A small image classifier, trained from scratch: activation gelu.
Rows from block 8, named by matrix and row number. Each number is 200 + 30 x the weight over the matrix's rms, rounded and kept within 0 to 999. All counts start at 0.
# q: attention query (model.blocks.8.attn.q.weight, 192x192), inputs 0-95
q.154,238,230,175,206,200,190,130,157,198,190,238,277,228,168,183,190,217,198,268,215,170,224,182,183,160,158,233,216,204,247,217,194,143,218,155,130,180,166,241,172,201,220,151,219,225,240,218,198,265,159,160,217,252,216,190,177,230,266,188,147,179,246,243,235,147,181,198,231,228,222,218,198,206,144,120,215,182,129,226,154,216,154,206,120,204,175,165,212,244,234,212,133,210,183,233,206
q.155,206,187,225,181,199,233,235,220,208,196,165,163,191,236,180,212,168,198,161,191,214,179,221,207,219,226,181,173,198,157,199,209,257,200,252,290,206,212,135,209,201,182,231,165,208,180,166,200,162,208,210,138,158,200,178,231,160,143,227,226,181,171,172,166,223,209,210,204,193,183,180,238,204,222,231,221,208,238,152,249,207,245,183,247,158,202,197,194,166,170,190,254,215,240,162,221
q.156,178,232,228,181,213,189,241,180,198,195,138,166,207,194,200,201,188,237,154,211,223,179,188,216,214,197,130,180,206,216,183,207,175,233,268,171,221,209,232,185,145,150,216,186,212,170,184,244,177,165,206,236,161,169,191,217,175,176,169,223,217,155,192,181,270,188,194,187,202,213,203,173,185,220,175,200,225,238,236,220,190,207,225,195,228,149,232,146,198,211,162,193,219,203,173,218
q.157,204,187,222,212,158,182,156,194,191,210,229,230,169,186,238,202,172,201,235,187,240,180,216,196,170,217,205,205,181,186,191,215,213,202,190,186,233,204,185,231,206,232,185,202,150,187,208,163,227,154,150,182,237,196,194,212,172,212,255,224,205,207,218,176,129,238,189,177,210,186,222,182,221,188,234,181,172,192,193,201,194,203,212,205,185,244,180,224,200,185,165,202,181,193,240,183
q.158,179,196,219,172,201,223,265,211,210,194,168,149,193,236,205,217,170,198,138,199,243,159,204,205,219,246,158,153,193,166,181,215,254,192,231,245,224,225,200,228,171,158,217,188,231,183,194,229,152,198,185,203,141,195,180,220,162,119,229,233,201,144,174,156,252,205,203,157,175,193,172,197,195,236,229,188,239,262,199,210,180,238,210,251,206,226,242,177,178,161,199,251,188,233,187,229
q.159,217,195,174,212,221,259,179,223,214,174,224,184,198,211,169,219,208,159,211,188,183,234,226,210,222,191,224,186,206,166,238,200,256,199,139,251,147,222,144,202,203,164,167,198,235,173,230,208,195,186,223,164,199,214,202,159,214,157,214,172,185,207,218,202,211,219,182,180,164,219,130,202,227,176,191,211,199,203,170,192,209,200,191,215,182,187,171,198,203,204,232,230,210,206,150,182
q.160,225,213,194,169,210,199,152,183,188,197,216,219,231,235,203,188,227,165,231,237,147,208,203,213,172,179,254,182,160,228,220,180,198,164,171,198,199,173,231,168,236,233,235,239,248,166,195,199,194,187,220,221,157,202,153,182,241,201,198,169,165,212,190,195,186,177,220,202,202,190,219,195,177,208,191,205,182,182,190,219,250,185,205,195,216,210,214,264,192,222,219,233,227,168,174,134
q.161,233,221,147,304,228,203,167,255,139,175,251,217,207,181,153,205,226,150,229,160,195,233,223,145,188,136,219,238,266,229,262,210,135,187,163,226,180,166,197,204,207,245,142,231,128,209,262,152,250,237,217,197,194,280,226,152,270,166,153,133,173,223,198,252,154,229,179,229,199,205,202,182,180,133,123,170,158,157,161,195,189,248,166,179,167,263,201,232,234,272,170,159,202,182,194,200
q.162,223,238,185,210,164,167,185,187,168,201,205,245,242,190,227,171,265,200,215,219,171,261,201,214,157,177,222,177,180,192,200,167,190,164,161,206,162,194,229,182,265,226,216,254,221,149,209,194,204,187,168,231,195,216,177,186,226,216,191,168,167,215,224,167,121,207,210,229,226,184,221,174,160,195,200,196,184,169,205,212,226,202,162,180,177,238,190,259,228,175,177,175,201,159,156,140
q.163,199,219,181,223,221,207,204,226,167,203,209,176,191,183,175,272,166,183,218,162,243,187,210,160,211,194,177,195,248,204,240,220,177,269,203,186,227,134,166,222,164,208,143,172,155,194,232,188,227,199,165,216,219,239,235,194,223,166,193,214,251,247,204,248,212,251,158,207,208,211,163,194,209,150,171,189,207,173,227,198,150,267,217,215,213,240,206,174,252,251,170,168,174,205,265,283
q.164,229,190,181,209,208,194,187,172,178,204,239,240,239,201,203,182,263,199,235,185,164,251,182,228,160,188,232,199,163,204,207,190,190,148,169,208,164,221,224,184,234,235,238,246,198,150,206,179,168,203,207,217,183,218,195,164,208,203,221,154,149,213,220,194,161,211,236,208,225,188,225,177,168,211,201,165,185,175,215,204,242,204,157,158,188,211,215,261,167,191,175,208,200,175,158,124
q.165,212,216,221,94,199,177,174,181,239,205,157,207,211,244,242,186,205,235,212,246,161,208,195,235,196,226,231,161,143,198,203,191,230,156,188,167,218,237,223,158,211,205,272,199,279,207,178,234,153,151,203,213,204,149,184,177,180,209,237,234,188,217,172,150,194,178,213,171,216,198,196,210,221,242,230,209,229,242,205,187,224,162,230,214,221,139,175,208,184,187,231,242,203,177,189,155
q.166,170,181,236,171,190,190,237,176,219,216,183,160,179,166,212,227,207,215,180,206,251,159,180,215,194,239,185,157,185,157,135,202,233,239,253,179,201,219,181,179,186,171,239,174,184,189,199,215,180,200,183,216,232,186,203,234,154,210,216,254,254,194,182,164,248,193,205,174,202,210,212,193,243,241,249,179,242,223,195,224,166,173,252,218,206,191,194,142,192,171,179,199,191,235,228,245
q.167,203,219,155,241,232,215,196,225,151,203,244,213,194,168,170,234,189,155,220,143,203,226,222,154,198,172,196,234,249,201,255,245,204,240,202,192,179,157,173,218,176,220,135,214,167,228,243,183,240,208,210,207,235,280,238,195,241,170,177,179,238,245,178,243,209,216,158,235,195,222,177,181,209,100,151,187,198,152,201,217,183,253,156,188,212,227,220,236,248,261,180,158,192,197,215,253
q.168,191,188,195,165,204,184,190,208,220,208,161,204,252,253,209,150,224,222,195,241,159,185,203,263,203,210,225,188,164,192,205,178,210,144,177,197,191,277,234,184,263,196,229,249,257,188,182,190,144,173,244,216,163,146,176,177,205,211,204,214,133,165,184,158,200,166,229,178,199,134,218,216,192,260,238,193,199,191,177,215,232,151,212,186,187,175,186,192,178,185,232,225,193,167,131,112
q.169,172,209,176,215,216,203,149,240,192,180,200,187,151,208,188,231,193,185,240,217,220,195,229,178,212,181,195,242,218,211,227,240,193,214,212,176,201,157,182,244,132,193,125,180,210,206,219,227,240,166,202,210,248,234,236,178,218,191,207,202,228,252,205,221,210,241,120,180,180,225,196,220,210,152,184,230,174,180,237,174,169,214,234,252,248,214,178,204,237,239,193,209,193,171,227,247
q.170,214,208,182,207,207,201,153,236,188,206,192,210,243,228,196,178,179,184,209,223,171,200,241,182,192,160,263,236,194,257,272,189,164,158,166,221,183,215,239,166,221,236,182,238,235,204,201,189,209,199,258,179,178,188,195,166,247,207,193,156,126,230,225,218,125,193,210,200,195,190,170,225,174,184,180,219,143,169,208,189,258,204,201,198,181,176,176,255,191,243,233,192,227,164,209,167
q.171,205,161,232,206,185,201,236,141,189,188,170,203,204,188,210,163,177,225,153,204,188,200,158,244,193,234,180,166,191,206,172,196,209,174,190,250,196,272,233,174,205,178,261,185,165,167,172,174,169,212,194,174,183,167,190,225,157,215,206,191,193,135,197,181,222,179,259,243,202,228,198,157,203,249,224,167,232,225,196,202,219,166,189,184,203,186,203,165,145,183,209,202,218,207,184,186
q.172,211,235,155,212,210,214,162,240,176,214,227,190,225,212,174,209,165,183,218,209,177,223,242,167,220,149,249,210,204,208,254,204,178,189,189,203,184,173,204,203,169,209,159,222,243,224,217,195,230,211,259,201,214,210,194,167,235,193,197,167,159,230,199,215,185,194,201,182,175,191,180,234,195,178,174,236,157,190,176,173,216,234,211,203,169,183,218,222,221,263,238,203,220,179,205,171
q.173,199,231,165,228,197,207,216,219,172,213,226,198,188,186,152,194,216,189,204,170,216,197,229,148,220,156,204,243,228,189,207,212,169,226,243,176,173,191,177,180,182,213,164,192,177,253,197,194,255,255,222,169,198,225,178,204,214,196,208,172,226,221,234,230,171,196,180,187,185,186,183,211,207,173,170,222,200,202,194,192,206,211,184,199,189,203,203,201,220,225,198,168,190,177,244,242
q.174,252,196,155,215,237,211,182,220,176,202,214,206,229,205,196,203,228,162,246,211,166,281,243,196,196,158,250,201,181,195,255,182,192,146,158,203,194,206,214,210,198,209,176,243,241,144,227,194,208,209,213,229,225,232,231,163,249,171,183,165,167,223,175,180,185,202,215,231,197,169,202,183,162,150,166,179,182,176,207,174,254,218,177,185,191,226,212,247,223,245,182,172,205,142,156,162
q.175,236,182,246,214,176,195,219,169,199,212,169,199,224,214,198,169,204,221,181,220,193,222,169,244,200,217,207,192,158,190,157,170,191,156,177,257,175,274,222,183,252,192,280,225,220,199,162,170,161,207,214,186,189,152,172,222,156,197,198,203,168,125,197,173,191,191,258,187,205,201,190,188,172,265,219,202,216,188,154,213,228,175,191,180,199,167,211,213,134,156,209,245,228,211,120,140
q.176,210,227,218,133,259,171,193,228,234,200,205,174,222,205,206,213,203,189,214,253,158,192,214,220,201,182,238,196,163,196,230,203,220,167,179,198,225,206,173,197,187,189,222,201,297,184,234,248,196,155,204,258,236,137,234,171,215,202,201,239,231,242,153,185,228,183,243,195,258,198,204,192,196,197,190,223,227,180,246,191,207,197,230,216,214,195,172,186,240,204,182,181,192,219,230,217
q.177,205,145,206,214,149,187,248,158,189,215,176,199,163,160,217,178,195,200,156,182,242,165,148,212,199,216,142,197,229,221,154,194,167,220,208,198,234,225,235,197,225,177,209,207,106,202,153,173,186,253,179,176,161,186,173,233,177,187,191,207,199,152,244,193,193,202,209,200,198,199,192,185,195,236,218,184,217,205,187,238,177,191,192,174,159,224,199,186,162,168,191,208,194,216,179,201
q.178,206,191,190,222,179,221,209,196,207,184,208,207,164,169,158,226,177,213,171,175,241,168,191,180,233,195,142,214,252,181,214,232,213,242,242,194,212,198,170,215,168,179,172,169,154,213,185,233,229,244,217,162,191,217,221,206,158,192,193,178,258,170,231,189,230,189,179,173,187,209,193,220,202,202,182,213,210,220,183,201,143,204,206,217,191,179,183,161,207,202,196,199,193,229,238,233
q.179,219,204,205,131,221,205,186,205,225,206,180,209,265,262,208,163,229,221,213,247,139,238,215,248,237,204,250,183,128,226,221,190,209,155,177,201,187,240,170,175,221,194,229,238,302,182,198,228,144,174,242,233,192,177,164,207,199,228,228,196,151,212,200,166,182,182,229,169,193,179,195,236,195,245,214,225,162,205,175,196,236,191,217,216,228,160,173,219,185,208,226,214,219,139,166,135
q.180,192,196,242,162,202,173,247,161,230,201,161,199,173,183,234,230,199,201,198,192,246,170,200,233,177,244,205,157,186,181,142,193,234,242,217,157,203,221,192,232,154,182,227,161,224,201,208,219,188,166,156,214,199,161,218,221,184,235,224,237,243,189,166,190,244,200,152,179,261,232,230,189,236,223,218,209,256,237,249,203,183,180,269,224,230,202,187,154,210,178,175,204,187,252,240,244
q.181,168,248,193,163,258,176,179,252,236,208,191,180,181,191,207,254,189,222,217,192,204,176,267,211,212,227,210,206,186,191,210,204,225,228,229,185,227,184,141,220,145,191,195,149,244,207,244,235,210,148,151,229,250,186,228,176,200,209,229,242,250,244,166,197,235,213,160,195,236,201,195,221,237,177,201,220,211,197,234,196,171,205,234,257,226,196,171,142,249,231,173,175,173,204,263,236
q.182,245,214,153,256,215,201,167,223,147,174,251,206,213,216,167,187,197,153,222,188,163,223,214,153,170,156,218,222,246,241,292,191,143,186,158,215,179,140,235,197,201,232,154,228,203,200,260,179,248,211,207,190,168,251,209,156,250,173,155,146,179,248,207,238,152,219,203,228,176,212,170,179,181,119,136,217,167,169,173,190,230,232,142,150,172,229,196,227,240,234,204,162,218,164,192,175
q.183,210,243,182,124,216,189,160,241,239,232,190,203,224,258,218,152,191,207,226,245,172,219,221,232,216,183,261,180,147,221,262,209,210,139,185,207,183,223,189,173,207,203,216,199,306,185,232,238,200,159,208,213,225,177,175,172,240,192,217,212,182,226,188,171,204,170,231,207,219,189,198,228,201,197,198,223,182,197,205,147,231,193,224,212,218,178,181,220,219,210,211,185,198,172,195,167
q.184,176,182,233,166,154,186,246,163,238,231,173,181,200,174,224,198,217,230,189,215,227,179,157,231,203,235,164,168,204,193,115,186,238,210,227,202,222,242,212,199,190,171,264,178,193,197,172,200,186,192,165,212,200,166,198,237,134,234,228,246,228,162,175,163,253,184,210,203,210,214,215,200,200,246,246,181,236,218,209,205,158,154,228,220,210,195,220,165,195,156,187,228,192,244,221,218
q.185,134,193,234,165,207,193,208,200,213,207,191,159,141,184,198,256,174,222,148,182,243,161,182,193,236,223,176,217,235,181,182,213,200,239,237,186,236,209,192,222,189,172,208,189,164,204,203,210,203,215,195,185,208,184,229,224,167,196,194,217,232,179,181,194,242,195,181,212,190,216,188,190,208,203,205,230,216,225,200,204,144,210,242,191,212,220,213,167,162,195,201,211,174,243,245,254
q.186,139,176,233,198,167,181,256,181,212,197,185,178,141,175,186,253,211,208,157,154,262,146,158,194,195,222,134,206,223,153,153,207,202,256,222,181,247,194,166,205,174,177,206,161,136,208,208,214,183,223,165,166,204,188,212,214,150,173,192,223,245,178,204,216,243,219,202,211,189,240,197,174,215,223,242,187,276,208,199,223,177,177,233,191,206,201,205,147,186,171,179,189,191,300,263,249
q.187,206,213,148,214,225,243,139,247,182,208,208,211,249,255,197,147,206,214,233,242,145,232,240,188,186,179,282,201,170,243,254,197,194,163,191,200,177,189,179,181,196,248,188,215,251,185,195,234,200,191,272,212,179,183,158,159,229,206,221,164,160,226,204,179,165,176,205,184,204,164,191,223,185,196,189,214,165,191,176,192,273,173,230,233,214,209,164,254,217,244,226,198,217,147,173,154