A small image classifier, trained from scratch.
Training: adamw at rate 0.00096, 7600 steps, batches of 256, held-out accuracy 84%.
Rows from block 2 of a small image classifier, named by matrix and row number. Rows with one number belong to one neuron. Each number is 128 + 32 x the weight over its row's rms, rounded and kept within 0 to 255. All counts start at 0. Numbers have three digits each. After the name is the row's rms in percent of the matrix's.
After each neuron's rows are labels from the 100 images, of 14848, where the neuron reaches its highest value: "place" is the part of the image that holds the peak. Only what is clearly more common there than usual is listed. The data: photos of arthropod specimens (BIOSCAN-5M). In brackets: how many of the 100, against the usual share in percent.
# fc1: MLP up (model.blocks.2.mlp.fc1.weight, 384x96), inputs 0-95
# fc2: MLP down (model.blocks.2.mlp.fc2.weight, 96x384, transposed), outputs 0-95

fc1.366 099:161139181110117079107127149144078178136124128174116150194123134080089087132131141104121119133121223147119116120121208146144149111133096125134167168133093146148137158081126122065151075154155098188062120139163113102110103127147157143080057126143188098131131146161165138154113142164087127068
fc2.366 101:157053130200127132192094146117135128133127059136138040123104120130163120136151150166123111127146179126111171147130089151093120141098099166138127113114102109168097175139085119152102159178166183135081101119142083134120089074123094117150057116117139153192126121204109097114125066132145135141
place: top left (52 vs 9.8); bottom left (27 vs 9.8)

fc1.21 057:074082157140102165134137127123165057142093135118119079163105072098173140102157110116145119136091128114105180199149163109074154099138155148143159094173145116170096120155117106073099169058088144150157048145172130107166102089099188090128164165152127125124088140138114091121158168130109101142
fc2.21 057:156077099111113162109130110105108076096049120053118119191143131127119095122139118098121157109097132101154155152093137123095118135143195110131078167139121130076172081154094103182063166125186189128113117115100136121173130155143121093123104051116121085112142125143132187106144063157143125176
place: centre (49 vs 14.1)

fc1.269 096:138136176165136092079098127125094103128095057105132087138148169125115132129138100138202121110180147123123087149150086137168115101129151157188103101097128086125125183095146146136175156108106092142109115148091141175154165145121145151062137084000135139177108122151115113117126112151159124114
fc2.269 112:124135142102139135156087085143111078149087120112130114123091170184194157123166119116159124093178098147087178171032113142189045132101142155141167135144118106147193167170072119109124119079134122124124091129127188104125131113144165158076151133116149182145119137107081169104121133083147156127
place: bottom left (25 vs 9.8)

fc1.270 122:092055161124166177079159082096127105112080193055116114122104165135147091167087121138131149148143115097196140124117084089147134177152140159100140182105154119119110136130113160184161156101086079082110189157110107094126116146154160140135088131118112092084162099105086148137166143146134073171
fc2.270 122:120110160132130153121159103166104149132057160160120141062092146085147110147091125137136148161127120109163133111177082077160160122141114104151108157151149061085095180145124117200169126136073119134150100172119117124148115190067155147128117137103093102092103144149073156154162152163116023104
place: middle right (32 vs 11.7)

fc1.261 098:152107100174073125135167114124152117130136125101155130111095126125139155130103111104077108197126074149134085142093078136075163085126124156136124139176148177157096106105085133144093172161128154060154164085105124096087083080152076123174192148200158140109146144076169122120175097102075112140
fc2.261 108:114121122112146102141113121141111094198123079104112069139107130166092165121163093118159152117137107142106148128103146183177054140134149119147156112147141094174231100169056140102140187088183121141142095138131144142148159075163170098080159149105117146117117157124117100086099107093163198147
place: top left (34 vs 9.8); bottom left (28 vs 9.8)

fc1.361 095:110130120130098139084181134099126157154105156196117158130122180095111091103137124108099123123150137144116096169159175110145134160136085110170145102119138150130126131112127149041119048146140178123153093106162068073055157119198092156117125084109155153144151182145170072081088090137147158158
fc2.361 089:117177134137101093191121142160121145105203132130133131111125053140138106155145150152105117133128155112130115128163118177159132131159116104171133019130054143142085119101198123086104131135154140152136139114159161158175148140077064116101098150187149123121081138132134118113082177145100200091
place: bottom centre (30 vs 11.7)

fc1.293 107:118141085161104131097105155122209063097113123141171106178153170143161146138155132103128051138101066147093082138089124101066115135092084152107087162140156117111111114156124129166162166122134188137166141088065165131161135106139093148140159133121125220150133131157122131155112126049142099142
fc2.293 105:130076076105131133105180127115158073123100129141128094170144132145170089129087096073115155092143165086142188174059142170093101172127138139124131207090087127107151145176172102164071101111199138138110134121121172160130134149193148078109110093125109133130106098154149158109129072137122175146
place: top left (78 vs 9.8)

fc1.258 098:171119159071160113098126118184115189155153114152076130128142080152142126056108135129138174096124186120131176154174204150188106162139167097102133067101103063112137164111139118090112095110166112145088106142171109129150148148135169109106090092108140145113115122102131118100100132224163105112
fc2.258 097:115091064067105146094136124145162099155141113060142081164117159203145139109107095088160178135130129091115193158068151167108072152144121125145134182147114094118201114208098103110090142110153150125118128132141121186176132131187174061094130149129102132126137138136125133094104106115140162135
place: top left (61 vs 9.8); top right (27 vs 9.8)

fc1.1 109:097125164089162111089080143127085115105143133103117096131106151178134125116130106149161176098148158111111172105143160129176044137143175130139093119110081115111169116148151078121152155116101136159066095215116133172143140157136178147083092100046102140178074117163104128143070148174163138124
fc2.1 109:130149127091116109172109120109117100163086107091134069133104135176111153127157126101158136141176096170098128158129139159154036181158150144175173117142142090154151095143058121059133152105176120137156073111130131140139184085167153168113149145088143182113121135095081134117081126067169183150
place: bottom left (34 vs 9.8)

fc1.329 102:148120188082158117157153140161120199127152138129145154119101102109121166089127174119100152120122185104141151167120140157145088183141134105124132051142117067160204181127096117089151123125188100131110107157148089130168101125129156075062043106104135095123122120140156098114114124209138138100
fc2.329 104:130070104084148130082129135143162134124108118140106092126117132168133102113104093111149168088122148095131209191038151157128050130120124132161099185143098097109198113188132120147112151100184138155149149122154122153108120130170168036130120141104078156159087115143102154120135083139135130172
place: top left (58 vs 9.8)

fc1.215 104:132146074177187157091076104090126102139127129169140142159186171131144105105153199097134061106122070146115103125065136123083176122083150138088123115155162174113120126144105149199132150099129106144150118083076134103166133127116116107122158108145163194100201099057104112133122138099156114113
fc2.215 098:081124105095127145109202149157150114073130124114152092148117121114166146186085111131118150137139165115084077138102119146115113149097110139067080168092086111076145104124143200141080121169201123140166078105144133168086159105137177159081083160188119120114106144155134151128163174123081152184
place: centre (79 vs 14.1)

fc1.143 108:181128120187117089134183169131136152111174131177131116120116172120176180114148038122150131155152142114076111168106150080133121168132085088154117118180093137156189173125147126120120085147154147098148092139166083108073105154166093157058132099082141149169133119154159070121106138137072131111
fc2.143 118:093172127104165111110096088137130123117117123126158137071143139146121094072164198207136155093116125135143144149160072157175123083111133153142157052127168154141098080157188101131171146129081105132113117081126179122212141140129100102152131172105124104120096107075063111148133187153104144123
place: centre (50 vs 14.1)

fc1.256 100:187144134096088105148082146115089161171173134189103167135150101111135106063135125169114156114100183173136159151100129106143166055067156137170182107106099126157138157065154134051113095102170122167073112153151127142106097120121129166093108125072142147179146117097081124090117112147111116105
fc2.256 101:096126179079152100147191135125090104123130074077098142152133146107117171133172103089112167180152151107115170140121141169178080157138140130129140118119110124152149171110091113134127157139151142099107126159118090162106131130161194063068077154154174089124115202166149117056069098141127188117
place: top left (33 vs 9.8)

fc1.45 117:130147149137121127130092121136093135167127102168144078196085162074041095102138183084122146094176140109118098132149125119133107087122105176162106086119151133164155184112063178127211097119160119137136117178157088156125142093141141156106122081096164117111155177154101142127144108133176187166
fc2.45 122:116136141137116099094105109169128130178142158186133142101082087123069104072109169133082145074098131158098120118117167131132108127072127145092114100114133168162119164148168172117144090117151106192175158062193160129203173105106126077118162161152127141091137118068107111164148113092099166177
place: centre (78 vs 14.1)

fc1.225 101:084119096127148144115150116108171044098087131097135045095091150179149146137132121150136149142152089094159115145107053143142131167183124130140092154099152133113109109181118093208118149123083140074168122104115131152137198150142124114142197086127071185112072112133120137114172104120148098130
fc2.225 087:117109106178127186171109158116134098144147053134153110150136158119191150115144142130166125163138134116073188187095126145060100131100056167164159142195166105148121165153076106154109115133154137117081132152094098119133064099155117095148113110103152146196169088161128078124120118100149149086
place: top left (49 vs 9.8)

fc1.75 104:066167098101086144095172100132157113086153185088118154151087118125205146109102140098061084135088066073183089070095111117150144098158145184126164201148079126098119092136106158131165143129090140065140155146108127121081128140123141170163125125166144115102144145140161133122183123137143121120
fc2.75 095:127115119108142173186090142171113148201160098150097144102085157144105143148126087058103071106098123104076211185108161123141123178143113109128069107178183126171121168147157124128133138168113174176133157141163091156192107099104121079145111126120087082117128157125090102102115133103113123097
place: bottom centre (38 vs 11.7)

fc1.318 107:122066149179149162175149117112112117107124111094095098108106181092143128190151102164173149127097170089119178172092091157193106129145121100141157140082100156117123122078142080114136152142114099053089162149166143143142093057149143082128110142083168071167076157178107151151122118158109113149
fc2.318 115:158072133057143177145173163128135183124165125087099098149135195108112113180119071114148131125081131103167190163141135149178114153167138109121130124075117131116126110074134075137117099185102157102144156207158071138108073142161150081103121128141097112164110166128129093066093156135129119117
place: middle right (29 vs 11.7)

fc1.240 063:162099131128107157102100060091153125114121156116078122189113073100126198114109138185126144114168175146137146171117132118063110124081206137161174132089158168085124143165160124116106100170166167116137103073136164149157172128137107133088149115112126153114134114036110085108128106107095096081
fc2.240 050:115179188123111143080139089127084154113144137176133117124176105143172140115084135146133147113072117098125056149164137109136217122058152128099146072125122117071127199162120137105087145135092171128152205123171100142153129075165106123091111123144172148196154089112148118133126118110086127133
place: centre (47 vs 14.1)

fc1.116 098:155116153134177106163116096118033120138118091151096128114084144126071122093121128134122141121187160154147190150090108132193102143112112123124140102114098132201136149079093105121145091125124046117025118151155139139181121104090170093137128127114179103122130146125059137151117130191144121111
fc2.116 065:085083178194135169123106094122125080115105096192121108147143144098130078117145158135131126118148211118127189180080089148135120091071089154109167144069097148150079164110117130156113094155160133093066123129154132134152110114150155085162057090096142132163098143173119177102117091129098109126
place: bottom right (37 vs 9.8); top left (25 vs 9.8)

fc1.40 108:096106116181132123126126119138156116126085177130130152150115143120209140123087087152120143117156143135111152150105136115130125143164082080066136211095122105064069138119179161134103094192104131087137124113157143080167122174142139097133141071204096141090118112141144175165191099145081079148
fc2.40 076:150129119141036084135154156122105134155123129150118095086069139070118129142148108125097124153151137182102150114105144032119076130113118112154105117171102137130132155116103208149134101104113121152173089110152136118099098119076128207154148175083132149128168173144141156167121124084083057169
place: bottom right (27 vs 9.8)

fc1.16 104:162143168097145134155087148110126198162137056148107162146159135148129148106187138109126102134139119140120157116127152162098107114121147105176131057112108138147203136099057071054151134130168149146072116172093083143138103116144170089101131102060109086155145148145107097113081117184175154117
fc2.16 103:172122092127123128128103179117169120192131139117107059080186151140125109114110127114132111181101111115180116155146085107101204123140114096168121147147191095120049080171150125166154130127088127119124137111086114084152140163135126141183201164126114179069152095099106113155149116118157063112
place: top centre (31 vs 11.7)

fc1.346 091:134148157085119110107160110111090120111095161105069086126102131107126135185135062141167184132144181121130159090128104085194139133183173127163143166089061087148134161072105165118180113140113068084112149155145124125062146159147180141104122124135178073098131160155117154119141106161154084159
fc2.346 103:099135133151122158137177126179106133113153183162106097088113124075117092189050137153100143137155112179149078126161101085134190146196103144114098130094091063086129123125183135182153123101075127112124119185161114099057122176109164175123130118169098103120110127168131171111143148134124092134
place: bottom centre (28 vs 11.7)

fc1.67 105:150088144104113135206166167088117166086139123120120113151160135131155064119113097145149130112105207112126172119102066135177100145145111098085144140070092157154083123025117139099114134180172126129096116192153090126105149136112133150097059157137132096140162158189143139137129107177116126147
fc2.67 123:190077156112146146202160153102095146101143098119121142144172120122143162160156079124118096148099172135108164116119105169148133137110080072078086155101110153148072122051071092148071147163135130105140112157163117102124083140064122090120117133177115084139190171172158147146152137182128157132
place: centre (61 vs 14.1)

fc1.310 092:131111155122164186112136138127086078076194182104128098118066118126124122157126133119147140124186114133125122070159134116108149115184151163151066135115053114086127096090075102119161148140081123107124163162134158168094105127118151103059124108147080049147088085213113137118128125149139144110
fc2.310 095:107154196087045128029168073135151108106113161125120175135132090117138148128075159142120195121180080081182090130148165140126146111110199143176151102120085144094159128160136110122140094127098110100155188132135126142095129124163113164104150095126174105145099135150141174080111103141140114147
place: bottom centre (41 vs 11.7)

fc1.260 101:202115181049171134159150130161111187135134152133089148122133133120108106118124112123131134105129199123137176098125134140188068153141166060110111068105090119133182173107108112075119120099146080163077116174169104119143113147120186089095074121132130061117108147122122136097122157187134145124
fc2.260 090:154068094098155133099164120129194084108069123130157045153149161156153129117096085113154147116121165085127191157068168168094041138120163127132108200112144100103180126190104109170102101151197111126120141127128132153119121133157187086125122131115102157132108140167135138126123098092109118150
place: top left (99 vs 9.8)

fc1.322 111:096140119091171125125102143076139158121118166101138092118127138156139139144148071123133107082110157133120132111109215142112150177105094070125099169150100165130132114089146092103124157125138159201122109128137089088122167132083178122145102141184029140150096088126126070194155185181115094105
fc2.322 107:081132118106105130136180086183123139095129138181148108135093128096107144161117134135131104060176159149070131168091102186167104140102082138136056123118115089120106133129145167033141156100162120156133123095196151189102172134109112101156124140150103120137069147151126124157142104126086200180
place: centre (58 vs 14.1)

fc1.102 105:127210167084117157150087102102120143078140065124139123174199160136132131130192154089143080090100177114123136095141116176089141112089153093167124054105122123130103129118103058067122138124171114134117117154101093192133121138152132129131159120108100134200120154144100084112095149133198137121
fc2.102 117:125130102132163141174161131115133107118116149119106119104135138093178173133118113165115112158130122171125124118114074101119159088141090085063095203146131125136102103103094176183142128117084121097201085114096102073102160162115144179171148176161082155060188128111140149183185160074132104140
place: top centre (30 vs 11.7)

fc1.359 096:126162100135131069198169187109129120124184106129150064110153095143134140142159117097092144148099159127131091122139133134088122131155113106151188160213091132157133134124134146138097113159147125144074151196129130114091090139107146148115037151136187126163110108204160137165066138088102124087
fc2.359 094:094140175125158141092102081159117205123178129168148136132090137141140171115169123140164141088123151104133146123127100135175048107057152182117151109112086136155189130104074112128145128178140152096112143138155144139113063085138151164069094153101167076174103164117110098075129157125084175123
place: centre (69 vs 14.1)

fc1.28 115:146084079094128207098091116133114110101082064149140129142172108101112133171098163156164117155148129158091087130147127155085131120102140157109080065157154168128139147166091121102131113091184093165103104130091152118144115110092079150137139171095168188124193176103091122097149098070082107087
fc2.28 106:130116115121143127109096134164087127183148118150136067136093100138062126066138138096121132083089118151084138123122180147113072159078110174091119145142147128137200148123145183099141093109179125173154104108188114164183167079125161074078164093111122152139144148094126112115115111068132198167
place: centre (94 vs 14.1)

fc1.266 112:074120155115136200063117139179113139163129134147137099151091120114102084142092195108160176121144109104135102125154093120142162090114125222171109097113144084133110142180094137065176098082144074141141137127126125164134172073118099125120149111071163148143119120111092128104143083073174160175
fc2.266 108:096113120108182151139134108158080103130126152146169115125130128108085151120149163170114109046093148174066114149125135149132085124088110173116065107101114138105158117114216125072175138125139085164163118089171113099176137108123152127114159113126078161139108177088073068128131161105093173193
place: middle left (45 vs 11.7); centre (38 vs 14.1)

fc1.211 095:098085167150188094129107175080096146188213102088119090087112093196098108089122143146149107104120118144123114103113144140100177096128086163111086165095178097115090170090093148153141127145164109169104127145163098122142146131046145079117104100151062124123158108125147128183100152147163121143
fc2.211 082:163148075133130120202112177127146140104165122136123055119150119062082105125115155180092117135070140138107128164135110158099153130146068114108126128179153137107064105139141116175075094157131139186125120136144133128176143148115111128158103167197107180090148103115122086186102202096135177099
place: middle right (31 vs 11.7)

fc1.60 102:140122142112155079146186094148113188163136142127118139085106085126163125096119097110183152113127185112172174158165168167170132165137131074125141070144170111141166163170148141082139103124125067107087129130168098114167122123072181084057081127114098098090124120098171097117104195150101137122
fc2.60 102:150106091102116144087103141143134143130130147146143072153178147172165116116149086112156121070113121092076199174043162126121050162126145124150140197125121102086225139151128057140078126100194124147120139135128135149113097136172149066109161124085094148143111122151133119139137121131136130158
place: top left (78 vs 9.8)

fc1.71 094:153143110129087119107095118116190115170137087139178120158181099168090122086108145103103061131059090160106092140105131122047129128107103121103116093155179159135145118197146132082122143108139169178141117053106138126142133152132100154167155114118118175137161090063172085131120140054147164120
fc2.71 098:101099155100130135137183118163100147106096161103093166122092139065109113183067114129119183146152174108187152157148112102191137137158152131137102140107094117098135144070136137144131098137087128099151137218148103119068073167131150135084083111123120061134067168146130198135138120167123090136
place: middle right (32 vs 11.7)

fc1.251 116:130058164141150172143134107121094104069068134087141092140112142084119151186140114149144093148160144112136126132107072150095084134178099108143157151098155136090154154083078133147097180136108090074075153149138099101108104106135154170113047132179158096174174156144113138077126165149145064146
fc2.251 103:087106164124112120133190114119089147099113121141113165149120166121170203185095115142154136132199137112106114106126132142163038127129136113152098144123122131104157179101075133143136148145110098091126117201124106089068050141100132172107074107109137097177121162216133171125115156158110097132
place: centre (47 vs 14.1)

fc1.302 105:146111157157140114104159116178102088100127138152088152104081150095096150177136113178167173139198125120162147121112124153143098138192184178198110118087096081133159147130111101092167086125087119110060138174142156136091130131172170144108129120076125075154075136149103175152081090152088102142
fc2.302 117:101111140126085102166152123164127098070119149105152126105065111100103115142077095175130141102168162172125124139061116141177108127162154171151106152124018078113150110128158162109133076123104097115146150143200173127068126168141162135110133157127129132133051126152164173124138128077145150180
place: middle right (32 vs 11.7)